config.toml
encoder_arch = "crnn"
dataset = "synthesized solo parts of chorales (CocoChorales)"
time_shift_ms = 100
input = "log_mel"
vocab_size = 56
encoder_rnn_residual = false
text_encoder_causal = false
text_encoder_layers = 10
text_encoder_mlp_ratio = 2.67
text_encoder_dropout = 0.1
text_encoder_positions = "learned"
lr = 0.0017
ema_decay = 0.99
final_lr_fraction = 0.01
Rows from block 6 of the text encoder of a small contrastive audio-text model, named by matrix and row number. Rows with one number belong to one neuron. Each number is 128 + 24 x the weight over its row's rms, rounded and kept within 0 to 255. All counts start at 0.
After each neuron's rows are labels from the 100 texts, of 14976, where the neuron reaches its largest size: "tokens" is the input token at the peak. Only what is clearly more common there than usual is listed. The data: synthesized solo parts of chorales (CocoChorales).
# gate: MLP gate (text_encoder.blocks.6.mlp.gate.weight, 672x256), inputs 172-255
# fc1: MLP up (text_encoder.blocks.6.mlp.fc1.weight, 672x256), inputs 172-255
# fc2: MLP down (text_encoder.blocks.6.mlp.fc2.weight, 256x672, transposed), outputs 172-255

gate.70 [146  92 124 112 114 129  93 124  45 158 151 128 132 106 137 145 124 113  97 140 174 103 137 130 126 128 134 143 136 129 168 129 117 110 117 129 137 123 133 171 145 127 120 136 120 121 128 100 119 125 125 133 131 115 140 142 109 135 121 109 131 183 121  65 149 124 125 148 136 131 150 147 111 155  87 124 129 117 122 150  90 130 107 108]
fc1.70 [131  84 141  97 128 128 124 135 127 189 124 137 123 129 132 129 176 134 126 144 127 124 128  77 129  73 126  49 132 136  84 134 114 133 139 131 147 126 158  73 134 139 130 100 149 113 108 133 152 148  94 125 129 128 119 117 127  90 128 128 123 130 118  81 127 125 134 136 130 130 129 167 128  92 148 132 130 109 130 140  85 125 136 123]
fc2.70 [162 177  66 165 128 140 120 128 177 158 146 104 173 157 117 106 120 128  62 114 110 112  77 136 159 111 101 106  96 110 131 125 161 144 111 113 152 209 141 146 122 176 145 127 119 116 148 125 125 154 147 140 108 156 130 146 111 101 137  77 159 138 109 148  99 115 132 126 141 120  98 100 166 120 147 141 127 118 136 110 123 126 150 108]
tokens: "f"; "5"

gate.207 [181  79  91 129 130 128 126 130 163 129 130 129 129 127 130 129 132  95 101 177 124 128 134 127 131 145 155 120 127 128 128 155 128 135 129 128 139  97 128 129 128 149 132 173 129  99 126 130 126 132 128 121 128 110 128 128 126 124  83 114 126  91 165 160 128 126 128 103 127 124 129 129 127 127 127 119 128 110 139 159 128 116 131 118]
fc1.207 [130 190 128 165 129 123 190 140 131  40  35 186 130 156 127 130 131 127  82 128 123 100  54 125 103 121 127 126 125 130 132 127  95 130 131  97 118 111 113 130 115 129 132 125 128 128 128 101 125 134 128 125 175 128 207 115 125 144 126 138  45 128 126 128 109 165 155 160 170 137 127 127 128 127 119 122 149 128 123 128 128 133 110 159]
fc2.207 [128 120 146 121 115 118 128 125 128 128 128 136 110 118 125 129 135 128 143 129 128 116 144 135 106 129 138 128 144 140  98 135 106 112 128 125 109 108 122 129 136 142 135 121 139 205  69 129  27 111 137 141 143 104 110 112 139 124 116 128 124 114 123 117  80 135 128 127 125 168 129 129 106 133 114 135 129 141 117 124  81 135 110 143]
tokens: "c5"

gate.609 [128 112  81 128 128 122 169 129 113 127 137 132 144 113 128 128 141 128 128 141 122 135 118 129 128 146 153 166 164 161 128 162 128 128 166 122 184 128 120 128 128 188 128 128 127 110 124 128 127 128 137 146 128 128 198 146 128 113 135  28 100 128 129 128 128 110 128 128 128 128 189 128  93 128 128 128 140 114 127 187 128 127 129  97]
fc1.609 [128 121 128 128 115 128  98 128 133 135 117 128 128 141 136 143 129 128 128 199 128 128 173 128  42 128 192 128 211 128 128  57 125 106 148 128 128 104 127 128 128 101 128 139 161 171 127 128 128 128 128 128 134 132 137 115 149 138 128 164 124 125 128  81 172 128 118 157 128 128 128 189 128 128 126 128 128 137 125 145 128 128 139 105]
fc2.609 [125 154 131 154 127 139 118 110  77 129 128 160 129 123 138 118 200 129 128 128 127 137 126 164 128 128 129 128 128 129 141 128 128 136  47 128 128 128 129 128 123 236 130 129 129 127 121 129 131  92 136 128 128 129 127 129 126  36 128 128 136 124 127 128 118 115 128 122 128 128 119 128 127 128 126 135 130 128 129 125 128 152 128 128]
tokens: "f"; "b4"

gate.246 [161 101 110 129 123 129 129 156 128 132 122 131 142 125 119 160 154 117 120 176 117 128 167 129 127 129 129 129 150 129 157 157  12  99 123 128 129 122 128  86 128 130 136 115  84 119  87 128 125 129 127 144 125 128 173 164 121 101 129  91 144 140 161 122 125 122 127 129 197 118 177 136  98 130 125 127 152 107 123 137 113 128 118  95]
fc1.246 [140 125 136 121 123 152 133  76 130  74 129 132 116  59 116 127 128 135 126 176 166 146 125 123 130 125 141 123 119 126 132 164  73 144 130 154 155  79 114 114 131 128 118 138 124 155 114 126 125 116 123 127 115 124 154 125 139 123 120 151 122 131 130 130 127 128 108 130 134 136 134  71 136 132 147 127 128  88 160 146 122 129 149 139]
fc2.246 [179 132 124 125 127 133 131 115 145 117 147 121 169 146 125 144  67 112 133 143 129 149 129 114 154 114 125 131 124 112 129 122 132 144 125 123 151 126 169 115 140 149 128 132 107  86 154 119  89 134 121 108 141 116 153 125 117 102 165 127 128 153 110 166 136  92 106  88  96 134 166 129 134 194 130 100 124 115 127 131 129 101 130 117]
tokens: "#"; "b4"

gate.43 [127 108 145 116 129 124 169 129 114 111 169 132 152  98 146 176 187 160 129 127 142 124 130 131 127 129 127 129 116 163 112 202  81 167 138 126 135 166 132 155 165 173 141 129 149 128 127  77 144 119 127 137  84 116 130 129 143  94 119  60 131  92 133 166 138 120 144 111 128 133 132 130 117 130  81 126 125 175 121 134 106 155 114 148]
fc1.43 [141 124 161 118 128 138 124  99 142 126 144 128 132 124 152 137 130 179 185 128 166 142 124 140 130  86 130 132 180 150 127 137 110 139 130 100 107  59 147 130 141 147 131 124 130 108 138 114 124  79 133 136 135 118 109 123 128 131 124 207 120  91 101 130 151 131 114 116 150 128  71 125 135 121 118 155 131 128 157 148  75 145 132 134]
fc2.43 [140 121 134 155 130 110 110 140 156 129 150 137  99 111 128 107 152 138 123 127  81  89 152 126 168 125 100 102  99 113 127 137 133 132 133 131 111 144 113 140  69 128 165 101 130 146 117 125 138 120 123 170  66 150 120 172 173  78  66 139 102 189 118 127 106 113 120 177 102 106 115  88 134  84 123 137 144 127 124 115 119 132 145 151]
tokens: "c5"; ":"; "saxophone"

gate.140 [128 127 129  93 130 171 186 127 128 129 133 128 151 131  99 129 129 152  55 134 123 131 128 192 135 126 140  55 127 127 127 171 128 105 128 127 213 107 125 127 167 164 132 149 127 128  71 135  40 131  97 187 124 132 191 158  50 125 124 125 130  92 127 123 133 128 130 129 129 125 126 125 125 123 131 132 126  73 109 128 128 164 126 125]
fc1.140 [127 129 122 120 128 114 128 127 129 150  25 127  86 131 104 128 159 128 127 146 127 129 128 126 130 128 127 127 127  65 127 196 130 155 128  47 131 128 121 128 135 132 128 126 127 128 128 136  95 129 138 127 128 131 184 128 126 128 129 129 128 127 178 128 128 208 129 128 128 128 127 103 178 128 129 129 127 127  72 156 145  36 187 125]
fc2.140 [131 123 135 133 128 130 126 137 175 127 128 137 130 128 132 124 115 131 115 129 127 126 124 123 187 133 122 110 132 123 129 128 124 128 136 138 131   9 135 128 119 132 112 126 127 142 139 131 120 127 132 123  83 129  61 132 137 132 134 114 112 144 130 128 125 139 122 185 127 137 144 127 128 140 117 113 137 147 121 136 124 155 169 127]
tokens: "e4"

gate.176 [152  62 112 128 119 160 155 120 124 128 139 128 137 128 133 137 128 120 121 151  98 127 143  65 120 128 128 128 148 128 154 124  40 148 149 133 146 115 133 128 166 117 134 135 129 113 133 136  91 129 128 140  80 118 197 134 119  98 121 107 176  76  88 128 141 143 130 137 144 109 136 128  95  34 128 129 119 110 115 129 106 131 106  60]
fc1.176 [128 131 127  42 128 128  85 128 128 140 134 129 132  82 131 179 128 173 128 109 193 156 108 128 128  94 115 128 150 134 148 128 116  89 118 128 138 123 204 104 134 123 128 128 123 117 124 174 128  75 130 148 128 118 137 128 115 147  70 144 134 149 132 105  89  44 129 128 133 128 127 175 117 123 128 156 125 129  85 131 127 128 111 105]
fc2.176 [130 190 124 147  99 130 160 127 128 129  99 160 129 142  83 125  91 184  87 127 128 153 128 144 126 128 129  74 161 128 129 128 105 127 160 129 128 127 132 129 128 209  98 146 144 128 128 129 116 159 128  92 176 146 116  81 127 127 170 111 122 119 135 142 127 128 129 127 129 149 128 127 139 129 127 127 128 127 146 132 128 104 179 108]
tokens: "e4"

gate.571 [151 127 128 153 126 127 129 133  92 141 128 130 123 120 131 137 109  70 113 136 179 113 129 142 113 119 188 113 148 139 182 125 111 119 118 132 140 125 126 131 128 124 126 129 128 118 126 135 131 120 129 130 143 121 128 125  93 109 122  80 128 126 136 126  88 136 131 103 175 119 163 128 122 137  80 131 128 126 119 140 135 156 127 127]
fc1.571 [128 126 130 159 114 115 120 125 140 114 133 126 130 145 128 109 135 140 122 127  99 129 131 120 133 125 124  61 116 119 116 172  78 134 134 108 125 137 102 127 134 128 192 125 126 140 125 119 130 133 127 129  76 134 131 140 130 119 115 130 123 128 127  79 123 133 146 136  95  76 123 120 130 102 130 147 156 171 128 127 122 135 128 128]
fc2.571 [123 128 112 129 159 129 128 140  92 124 129 140 118 103 138  87 170 149 127 129 126  92 124 142 132 141 125 128 116 101 145 130 132 123 119 122 121 159  54 179 105 143 141 105 130 141 129 145 158 125 114 156  57 144 124 187 152 101  87 110 127 129 138 117 128 149 128 188 116 126 109  99  99  58 130 149 150 112 129  63 137 159 128 147]
tokens: "g5"; "trumpet"; "c4"

gate.551 [153 105 128 128 110 128 133 126 129  93 128 129 139 121 145 100 128 128 112 196 164  75 134 163 105 121  99 146 133 128 128 127 139 122 112 111 129  59 128 128 128 128 112 147 128 128 127 128 127 128 128 144 128 119 134 128 128 129  99  82 128 129 129 129 128 103 132  94 133  81 129 129  84 128 128 135 142 128 112 175 114 112 107 116]
fc1.551 [128 138 128 155 128 128 128 137 107 127 124 128 124 128  75 128 172 128 141 148 128 145 128 128 126 128 128 128  93 128 177 128 128 128 128 129 128 194 128 109 128  66 166  90 128 128 128 117 129 113 128 128 128 169 128  89 135 128 128 141 128 115 129 128 128 128 128 106 128 114 127 167 128 187 128 128 110 128 128 127 122 128 104 128]
fc2.551 [128 113 128 128 151  58 141 128 139 105 127 129  76 126 118 127 124 128 128 128 103 126 211 100 118 128  74 128 129 129 128 128 127  98 128 128 126 147 127 129 114 128 104 128 129 129 127  82  98 147 109 104 129  22 127 116 130 128 126 128  84 127 163 157 224 129 128 135 128 127 128 129 132 127 140 112  92 130 127 126 130  77 129 129]
tokens: "f"; "f3"; "g3"

gate.308 [141 100  77 103 128 140 127 170 165 132 135  97 139 121 133 132 123 117 127 135 127 120 134 126 122 129 118 107 129 124 133 158 128 129  27 148 204 126 144 129 129 142 121 193 113 144  76 124  96 128  81 152 118 129 146 150 122 100 126  97 132 152 125 144 124 122  87 128 132 127 158 181 103 147 123 124 173 120 124 135 143 119  65 144]
fc1.308 [131 127 140 144 131 141  68 149 129 142 123 129 131 125 134 115 119 115 124  98 126 122 161 116 128 113 165 124 155 112 147 160 123  92 145 191 173 104 119 125 115 124 114 122 129 140 131 213  69 133  84 137 132 100 127 130 163 109  69 128  81 146 143 127 109 132 125 152 179  95 103 144 122 130 101 114 132 133 131 128 156 154 157 104]
fc2.308 [112 146  76 136 134 122 162 151 107  92  70 150 104 104 105 107 134 145 133 112 150 115 130 152 102 175 126 116 139 158 158 132 131  50 125 142 127 158 105 130 102 169  99 142 134 141 132 126 142 140 129 123 149 149 124 120 147 136 138 150 129 108 179 143 170 153 143 133 131 190 114 142 124 122 142 117 140 132 137  89 131 130 133 132]
tokens: "f4"; "f5"

gate.379 [159 141 126 127 129 156 133 127 132  89 196  89 158 129 129 147 173 132 102 132 191 134 129 131 125 117 127 126 154 132  99 141 128 129 129 124 216 129 124 138 130 129 126 141 127 123 137 110 134 134 125 110 131 128 130 128  94 134 119 117 117 150 126  63 133 119 145 124 159 115 154 120  85 126 102 130 127 127 127 135 119 125 124 133]
fc1.379 [135 118 124 136 154 169 131  80 134 106 143 129 136 123 191  85 130  91 197 131 140 140 134 123 123 166 126 111 128 129  92 127 128 128 169 149 132 126 127 123 129 132 137 126 123 134 113 125 126  60 130 134 149 124 135  94 132 121 113 126 113 122 135 111 131 128 125 130 128 122 129 130 125  75  63 126 124 125 127 165 128 124 124 133]
fc2.379 [136 140 135 158 114 138 123 128 135 210 128 112 117 133 122 115 129 118  66 131 113 121 139 126 129 118 113 117 129 122 112 165 137 121 128  89 123 137 125 155 130  85 137 136  56 126 100 123 132 133 144 129 126 144 113 126 121 122 120 132 158  91 127 138 107  72 178 125 106 124 125 119 139 124 163 137 128 145 116 127 121 128 128 125]
tokens: "#"

gate.452 [130 129  55 129  93 139 128 128 130 132 132 123 136 181 120 126 119 115  78 127 126 124 131 124 128 123 122 125 128 135 128 119 151  97  63 142 156 128 140 131 123 221 142 134  84 126 155 125 140 128 147 122 128 127 130 127 132 121 128 123 127 143 159 143 127 127 103 123 196 120 207 128 123 129  85 131 125 126 124 128  99 124  69 115]
fc1.452 [120 129 122 100 121  98  62 128 128 184 108 128 143 128  81 127 127 136  93 153 126 132 132 127 127 128 115 127 152 125 129 127 136 152 126  95 158  88 140 128 123  91 128 130 122  86 141 132 119  82 128 132 126 128 133 112 130 123 129 167 128 138 126 120 127 154  79 129 130  92 106 121 124 111 134 122 137 122 128 127 125 122  82  73]
fc2.452 [129 123 103 115 130  80 152 130  89  87 113 130 130 118  99 121 149 140 126 128 175 128 135 129 130 135 128 141 114 171 127 152 143  83 129 132 126 136 136 196 111  90 100 145 127 161 199 108 134 145 130 108 128 121 134 132 159 124 203 115 126 149 152 130 163 173 127 133 110 156 127 131 100  98 150 118 152 129 128 127 122 145 111 141]
tokens: "f4"

gate.439 [201 128 110 128 128 139 140 147 114 128 143 128 138 129 112 132 126 127 127 142 188 129 128 173 128 122 143 128 180 144 128 140  99 100 127 128 130 128 135 115 155 120 120 129 128 128 127 128 129 138 128 126 172 128 190 126  65  92 187 105 133 126 138 128 131 125 137 127 165 129 211 143  67 147 124 126 111 129 117 134 128 129 112 134]
fc1.439 [129 128 134 128 119 172 136 160 130 140 128 128 198 129 128 124 129 125 128 138 176 130 127 128 166 122 137 129 130 136 166 124  97 119 130 138 131 143 119 147 129 114 130 175 202 127 168 128 128 137 129 126 129 141 128 124  73 128 169 129 129 123 131 152 119 124 114 141 199 142 129 197 124  63 129 133 135 147 128 170 142 126 138 102]
fc2.439 [161 130  82 113  89 121 166  65 135 128 128 125 127 131  98 129 159 130 148 130 119 134 186 149 127 116 125 130 136 127 102 123 134 128 116  77 128  85 140 104 127 134 135 130 119  87 114 122 127 146 172 131 154 110  86 107 105 153 125 129 156 129 118 144 170 125 128 125 128  83 109 121  88 104 161 128  82 128 127 125 128 123  86 126]
tokens: "#"

gate.283 [173  63  82 128 128 128 133 129 127 128 129 129 128 128 125 191 128 130 127 170 101 175 129 128 116 167 110 128 128 128 131 129 110  97 128 116 129 128 125 128 134 132 128 128 128 119 123 125 128 128  92 128 128 128 138 128 129 109 128 111 128  97 126 128 159 155 129 135 128 125 140 128  53 141  93 128 129  78 139 136 128 128 121 128]
fc1.283 [128 132 144 128 127  50 129 127 127 171 169 201 128 129 128 128 128 116 128 128 128 129 128 128 128 129 129 107 128 173 127 129 141 133 126 128 127 128 129 128  74 127 110 118 169  93 128 127 128 144 128 107 128 128 119 104 128 129 128 128 149 127 123 128 127 127 127 128 168 128 127  68 140 159 128 129 135 187 114 132 128  68 162 128]
fc2.283 [128  94 129 127 132 137 121 128 132 126 141 129 235 128 176 128 127 129 128 128 129 130 151 128 131 129 128 132 128 122 128 133 128 197 174 129 157 188 128 128 129 130 128 122 128 131 128 128 130 130 125 124 127 133 212 157 131 128 128 127 127 127 129 128 128 126 128 127 128 129 128 127 126 150 128 131  88  10 192 160 128 129 128  60]
tokens: "c5"

gate.152 [211  27 113 128 126 150 127 134 105 124 145 130 173 129 137 144 154 133 150 141  92 128 138 128 120 108 130 155 139 127 171 129 130 119  70 129 128 128 124 128 183 154  64 133 122 131 122 128 127 117 125 149 127 123 164 138 110 114 129  80 125 128 132 122 128 102 128 128 127 137 142 128  50 161 126 125 133 100 129 180 110 115  56 112]
fc1.152 [129 143 120  86 127 120 128 128 150 118 158 129 127 121  82 116 111 135 129 125 128 121 129 133 120 137 128 127 134 129 129 126 126 121 127 129 196 197 128 132 119 147 115 128  72 157 115 127 141  93  65 127 123 122 107 122 130 132  82 101 188 156 137 164 131 128 122 142 148 144 124 129 198 141 157 128  72 128 128 124 115 126 124 128]
fc2.152 [109 153 116 157 103 182 133 127  79 128 113 128 156 154 100 102 128 137  97 127 119 148  21 145 152 125 127  87 128 128 165 129 127 136 139 129 161 117 130 132 110 129 135 200 130 129 127 128 130 125 157 115 127 171 124 119 112 131 168 123 167  92 105 129 128 108 131 135 136 128  96 119 124 103 136 137 132 118 146 128 137 154 150 124]
tokens: "f"

gate.511 [142 123  68 152 102 124 128 172 128  88 141 157 128 128 146 129 129 143 128 128 129 124 138 128 111 161 128 122 128 127 128 128 128 125 120 128 190 111 127 112 128 127 128 120 128 150 128 128 128 128 128 129 128 117 133 128 128 108 128  46 128 128 146 130 144 128 129 128 128 110 129  70 110 128 117 145 140  70 128 128 128 149 128 128]
fc1.511 [128 128 128 128 128 128 134  91 129 111 125 128 129 176 128 112 126 137  44 110 142 129 156 127 128 114 128 136 202 108 129 127 170 107  64  80 129 129 128 114 127 128 128 128 128 128 128 128 127 163  81 126 128 119 128  79 127 185 157 207 129 186 128 128 129 137 128 132 129 128 127 128  88 128 128 128 129 126 163 129  57 128 129 127]
fc2.511 [128 128 128 123  29 129 128 127  13 130 129 127 126 128 130 128 130 125 120 132 134 119 106 128 132 128 130  61 130 128 130 126 111 128 123 147 126 117 129 127 129 133 129 126 128  50 126 204 128 125 129 136 128 122 127 130 127 128 125 127 128 130 127 128 127 130 126 129 128 144 130 239 127 127 125 130 129 128   0 127 129 129 125 128]
tokens: "#"

gate.660 [169 113 122 124 126 144 131 129 122 107 138 128 129 125 129 135 129 129 125 172 122 111 152 147 128 154 129 133 134 137 140 129  77 127 114 127 127 128 128 123  95 140 127 130 119 128 138 128 114 157 128 162 128  99 131 143 129 142 102  92 128 164 128 128 129 128 128 129 130 100 166 123  57 102 117 128 128  82 117 162 101 130 128 142]
fc1.660 [ 49 128 131 129 128 151 129  64 133 127 128 130 106 109 127 127 179 127 128 128  94 129 167 123 127 127 128  79  84 110 123 128 100 129 196 122 125 128 126 129 156 129 128 117 128 137 128  89 130 128 171 146 128 126 121 120 136 123  67 136 128 127 194 118 175 104 124 128 130 128 126 122  93 131 128 130 137 128 124 128 127 127 128 167]
fc2.660 [128 113 168 136  66 149 128 117 121 159 148 128 128 189 127 128 111 128 107 166 104 172 137 153 128 126 132 142 157  99 106 127  95 145 147 127 106 111 125  93 130 126 123 116 116 129  83 150 132 108 128 141 133 124  87 124 128  67  74 127 122 105 110 100 116 123 129 119 132 134 104  69 104 126  91 156 124 127 161 164 115 113 122 127]
tokens: "f"; "#"

gate.476 [130 116  95 124 132 126 129 128 139 112 128 130 150 125  92 132 143 138 149 125 134 186 205 128 131 127 132 119 121 147 136 159 111 151 117 106 154 133 110 117 135 144 150 173 133 121 115 112 146 125 142 123 123 127 139 133 138  69  99 128 225 115 145  83 149 115 139 124 127 118 121 127 122  89 146 147 117 105 125 126  95 143  95 142]
fc1.476 [128 130 132 145 102  60 119 125 140 128 185  67 128 143  77  80 110 129 125 113 104 133 130 115 114 134 133 121 147 111  82 108 124 135 139 115 188 127 128 127 124 154 102 124 129 177  98 124 126 161 124  96 123  84  99  85 130 109 111 131 137 123  96 135 128 138 150 141 166 119 139 125 146 120 146 124 101 134 137 129 142  80 130 115]
fc2.476 [148 128 147 131 108 133 113 124 130 139 114 127 113 127  70 114  87 129 128 126 115 119 136 118  60 145 113 105 191  70 129  97 113 138 109 140 129 120 141 146 128 120 132 146 126 140  90  71 112  86 130 155 121 133 119 118 119 116 106 129 124 104 128 160 109 126 127 126 150  85 128 135 108 121 123 107 103 119 209 127 128 118 127 135]
tokens: "d4"; "violin"

gate.490 [147  94 123 118 130 136 130 127 123 174 145 184 118 128 100 133 127  88  89 143 132 127 134 119 125 153 141 133 142 184 142  70 112 128 139 150 147 114 130 125 162 137 126 138 124 125 130 138 142 128 125 136 132  96 148 100 121 164  81 102 135 141 134 128 129 103 129 127 147 125 150 128 104 133 127 122 127 122 121 179  99 170  80 125]
fc1.490 [109 159 102 132 119 124 121 133 127 124 110 116 123 188 122 117 134 148 124  44  96 129 108 117 128  80 122 124 114 109 116 131 146 127 144 149 125 141 120 127 125 119 174 118 142  86 127 127 128 145  85 136 126 138 120 113 131 128 116 146  62 119 126 128 187 119 133 144  52 130  71 125 151 132 129 127 144 175 131 131 129 112 141 121]
fc2.490 [135  51 162 130 163 124 118 128 167 126 129 136 102 117 152 159 141 114 155 149  98 110 159  97 119  98 138 143 123 141 116 116 112 127 134  93  57 128  80  90 131 101 153  81 137 134  73 122 121 131 121 138 103 108 125 117 151 132  52 131 110  99 135  88 131 126 131 148 111 103 126 107 153  81 130 123 123 157 102 126 142 125 128 130]
tokens: "g5"; "trombone"

gate.451 [160 118 120 126 102 134 143 157 126 133 168 124 151 140 130 137 135 183 117 140 121 160 153 139 121 110 131 135 142 136 124 133 101 135 131 126 126 115 136 126 144 215 127 133 154  78 103 118  99 147 167 138 144 111 110 122 118  60 116  84 137 121 115 127 130 125 160 109 139 127 148 116  69  99 115 124 123 127 110 195  66 131  83 132]
fc1.451 [ 99  83 151 124 134 151 102 117 125 148 158 123  97 117 146 129 151 122 177 127 129 107 114 129 159 128 128 136 130 109 121 127 126 140  86  96  64 119 130 176 135 119 137 128  94 117 132 179 108 139  95 207 130 125 113 109 140 146  83 162 129 129 124 111 117 131 124 124 100 133 127 122 154 120  82 144 159 143 141 122 115 124 134 164]
fc2.451 [135 109 158 172 113 139 131 132 128 143 133 134  75 129 144 117 131 152  99 137  92  83 119 171 124 135  91 126 117 121 103 119 116 131 120 113 100  86 147 122 116 114 123 127 113 112 129 146 108 124 121 156 123 128 101 153 141 116  90  80 109 174  77 162  93 130 135 132  92 136 136 101 133 134  84 138 173 134 113 134  85 147 150 129]
tokens: "c5"

gate.617 [162 123 129 129  80 135 127 129 128 125 183 107 130 134 129 142 121 107  88 129 135 117 120 125 121 121 119 124 126 127  92 128 130 145  90 141 171  83 129 150 149 127  97 171 126 129 126 128 125  88 128 127  99 116 142 131 113  98 128  49 158 128 121 139 122 124 138 116 143 127 215 129 107 133 139 124 123 128 126 130  84 138 124  92]
fc1.617 [129 109  72 125 134 128 144 112 136 131 130 131 120 117 140 127 128 124 165 144 115 108 132 131 132  83 138 122 101 132 130 107 105 126 109 126 134 162 131 109  85 134 122  90 112 107 153 188 112 160 140 145 113 124 137 137 133 129 121  57 118 147 129 129 131 136  87 147 128 116 132 149 173 123 172 130 131 121 101 100 122 143 123 128]
fc2.617 [136 123 177 123 212 126 119 157 158 124 124 135 122 100 161 154 131 120 141 124 125 103 134 130 113 129 131 140 104  84  44 141 130 127 132 106  99 182  82  99 151 115 140 124 131 201 116 131 120 152 138 115 116  88 165 154 174 150 124 100 141 160 174 125  88  64 132 121 103 129 135 141 138 142 137 130 122  97  93 129 111  91 105 130]
tokens: "#"; "3"

gate.533 [128 111  74 126 132 128 128 128  88 128 146 163 158 118 133 138 128 128 128 179 128 142 128 117 107  83  82 128 128 128 159 113 128 138  85 128 131 134 127 126 128 128 106 102  88 128 128 127 156 154 114 178 128 130 128 128 123 128 148  40 128 128 128 122 128 118 160 155 128 119 202  86 124 142 117 127 172 128 128 128  99 128 128 138]
fc1.533 [128 128 129 166 128 125 140 128 167 128 166 128 128 126 170 128 128 128 126 128 151 128 108 141 128 128 128 146 128 140 156 174 128 129 128 170 182 128 128 128 128 128 128 169 128 153 128  93 128 128 124  74 128 127 203 128  57 128 140 128 144  96 128 141 157 128 193  60 128 128 128 128 128 141 107  96 128 128  30 129 128 104 159 144]
fc2.533 [128 128 126 128 128 128 128 128 129 128 128 128 128 128 128 129 128 128 128 128 192 128 127 128 137 127 128 128   0 128 129 129 127  65 128 128 129 128 124 126 114 128 129 127 128 107 129 129 127 130 129 128 164 129 130 128 125 128 173 130 128 130 127 129 126 128 127 129 128 127 128 130 128 128 129 128 129 126 128 128 129 128 129 127]
tokens: "e4"; "e5"

gate.261 [129 117 130 116 125 129 125 120 132 155 190 126 128 121 129 148 137 105 132 124 131 129 119 131 117  78 135 131 145 180 125 127  77 131 127 127 120 108 135 132 172 125 135 127 134 122  94 132 108 120 137 151 131 128 120 125 126 159 123  13 139 124 128 127 128 136 128 122 129 124 214 179  98 149  77 124 134 108 121 137  93 134 130 110]
fc1.261 [153 130 121 124 113 139 130 116 128  97 111 120 129 130 121 117 101 127 157 122 129 107 132 133 121 136 132 128 137 123 138 116 127 131  72 124 134 139 137 102 152 114 129 134 126  97 117 197 126 111 148 145 147 130 128 117 119 131 132 137 151  79 156 151 123  72 162 196 135 124 125 161 139 123 136 130 125  95 166  60 137 136 122 127]
fc2.261 [138 135 169 114 126 137 118 176 126 123 125 132 158 130 137 170 118 132 126 110 164 165 135 172 120 129 122 136 124 129 111 148 139 147 180 125 126 108 126 137 201 117 129 151 132 125 121 128 123 128 147  75 189  93 131  98 128 128 174 137 141 121 130 127 109  82 112  65 124 155 158 150 129 165 134 122 134 128 131 181 115 125 127 135]
tokens: "g5"; "c5"

gate.621 [204 136 122 126 166  75 128 100  37 119 127 131 130 169 145 184 132 174 156 192 130  72 133 127 123 135 127 138 128 132 139 129 142 124 126 131 151 138 127 124 126 113 127 195 159 110 129 128 167 124 128 161 123 128 178 142 166 101 128 124 122  90 135  85 128 133 128 134 185 203 178 132 122 130 125 124 131 125 128 120 138 128 127 134]
fc1.621 [116 138 136 130 133 127 128 134 105 136 103 128 125 105 133 132 128 126 121 127 130 132 121  94 134  74 152 119 114  75 125 130  82 127 134 124 163 129 126 129  88 128 154 127 133 140 132 117 128 102 123  59 129 126 121 122 103 136 178 132 128  96 127 125 114 113 130  84 122 161 128 125 135 128 125 131 128 133 122 137 160 125 116 121]
fc2.621 [123 137 145 114 147 151 104 154 118 162  24 126 122 129 166 125 129 103 133 145 141 121 113 184 135 114 221 169 133 142 134 123  25 132 126 145 124 113 108 135  89 106 129 132 158 120 113 167 146 124 145 132 144 140 126 123 107 143 130 128 149 128 129 111 140 151 133 131 140 127 146 142 127 127 166 156 144 152 202 137 147 141 128 126]
tokens: "f"; "f3"

gate.432 [183  79 109 126 146 130 137 130  82 126 207 135 140 127 131 124 174 126 140 148 150 126 130 143 157 127 189 131 128 156 169 116 122  72  90 127 134 126 119 127 129 140 127 153 127 124 189  74 138 122 131 142 127 125 141 136 127 120 120  86 131 127 141 128 144 162 136 122 134 128 130 128  92 126 140 135 120 143 145 158 125 144 106 132]
fc1.432 [112 122  92 123 141 130 124 134 121 127 207 157 108 143 131 130 134 118 135 107 129 122 131 127 149 120 109 152 127 135 127 130  55 132 122 143 121 138 115 126 131 151 166 127 160 126 127 137 145 123 131 187 128 130 128 136 126 125  94 129 177 129 127  71 118 129 141 131 112 159 138 133 124 128  67 116 132 130 187 122 148 138 140 134]
fc2.432 [128 177 120 125 133 134 137 112 116 131 131  98 165 164 132 130 124 127 121 129 255 151 114 127 137 129 197 133  92 202 138 131 160 130 126 130 154 127 150 122 126 145 113 133 112 127 149 125 164 139 118 120 123 130 141 153 122 138 175 111 153 154 111 110 135 139 126 117 127 139 130 127 127 144 126 129 131 128 128 140 128 140 129 113]
tokens: "d4"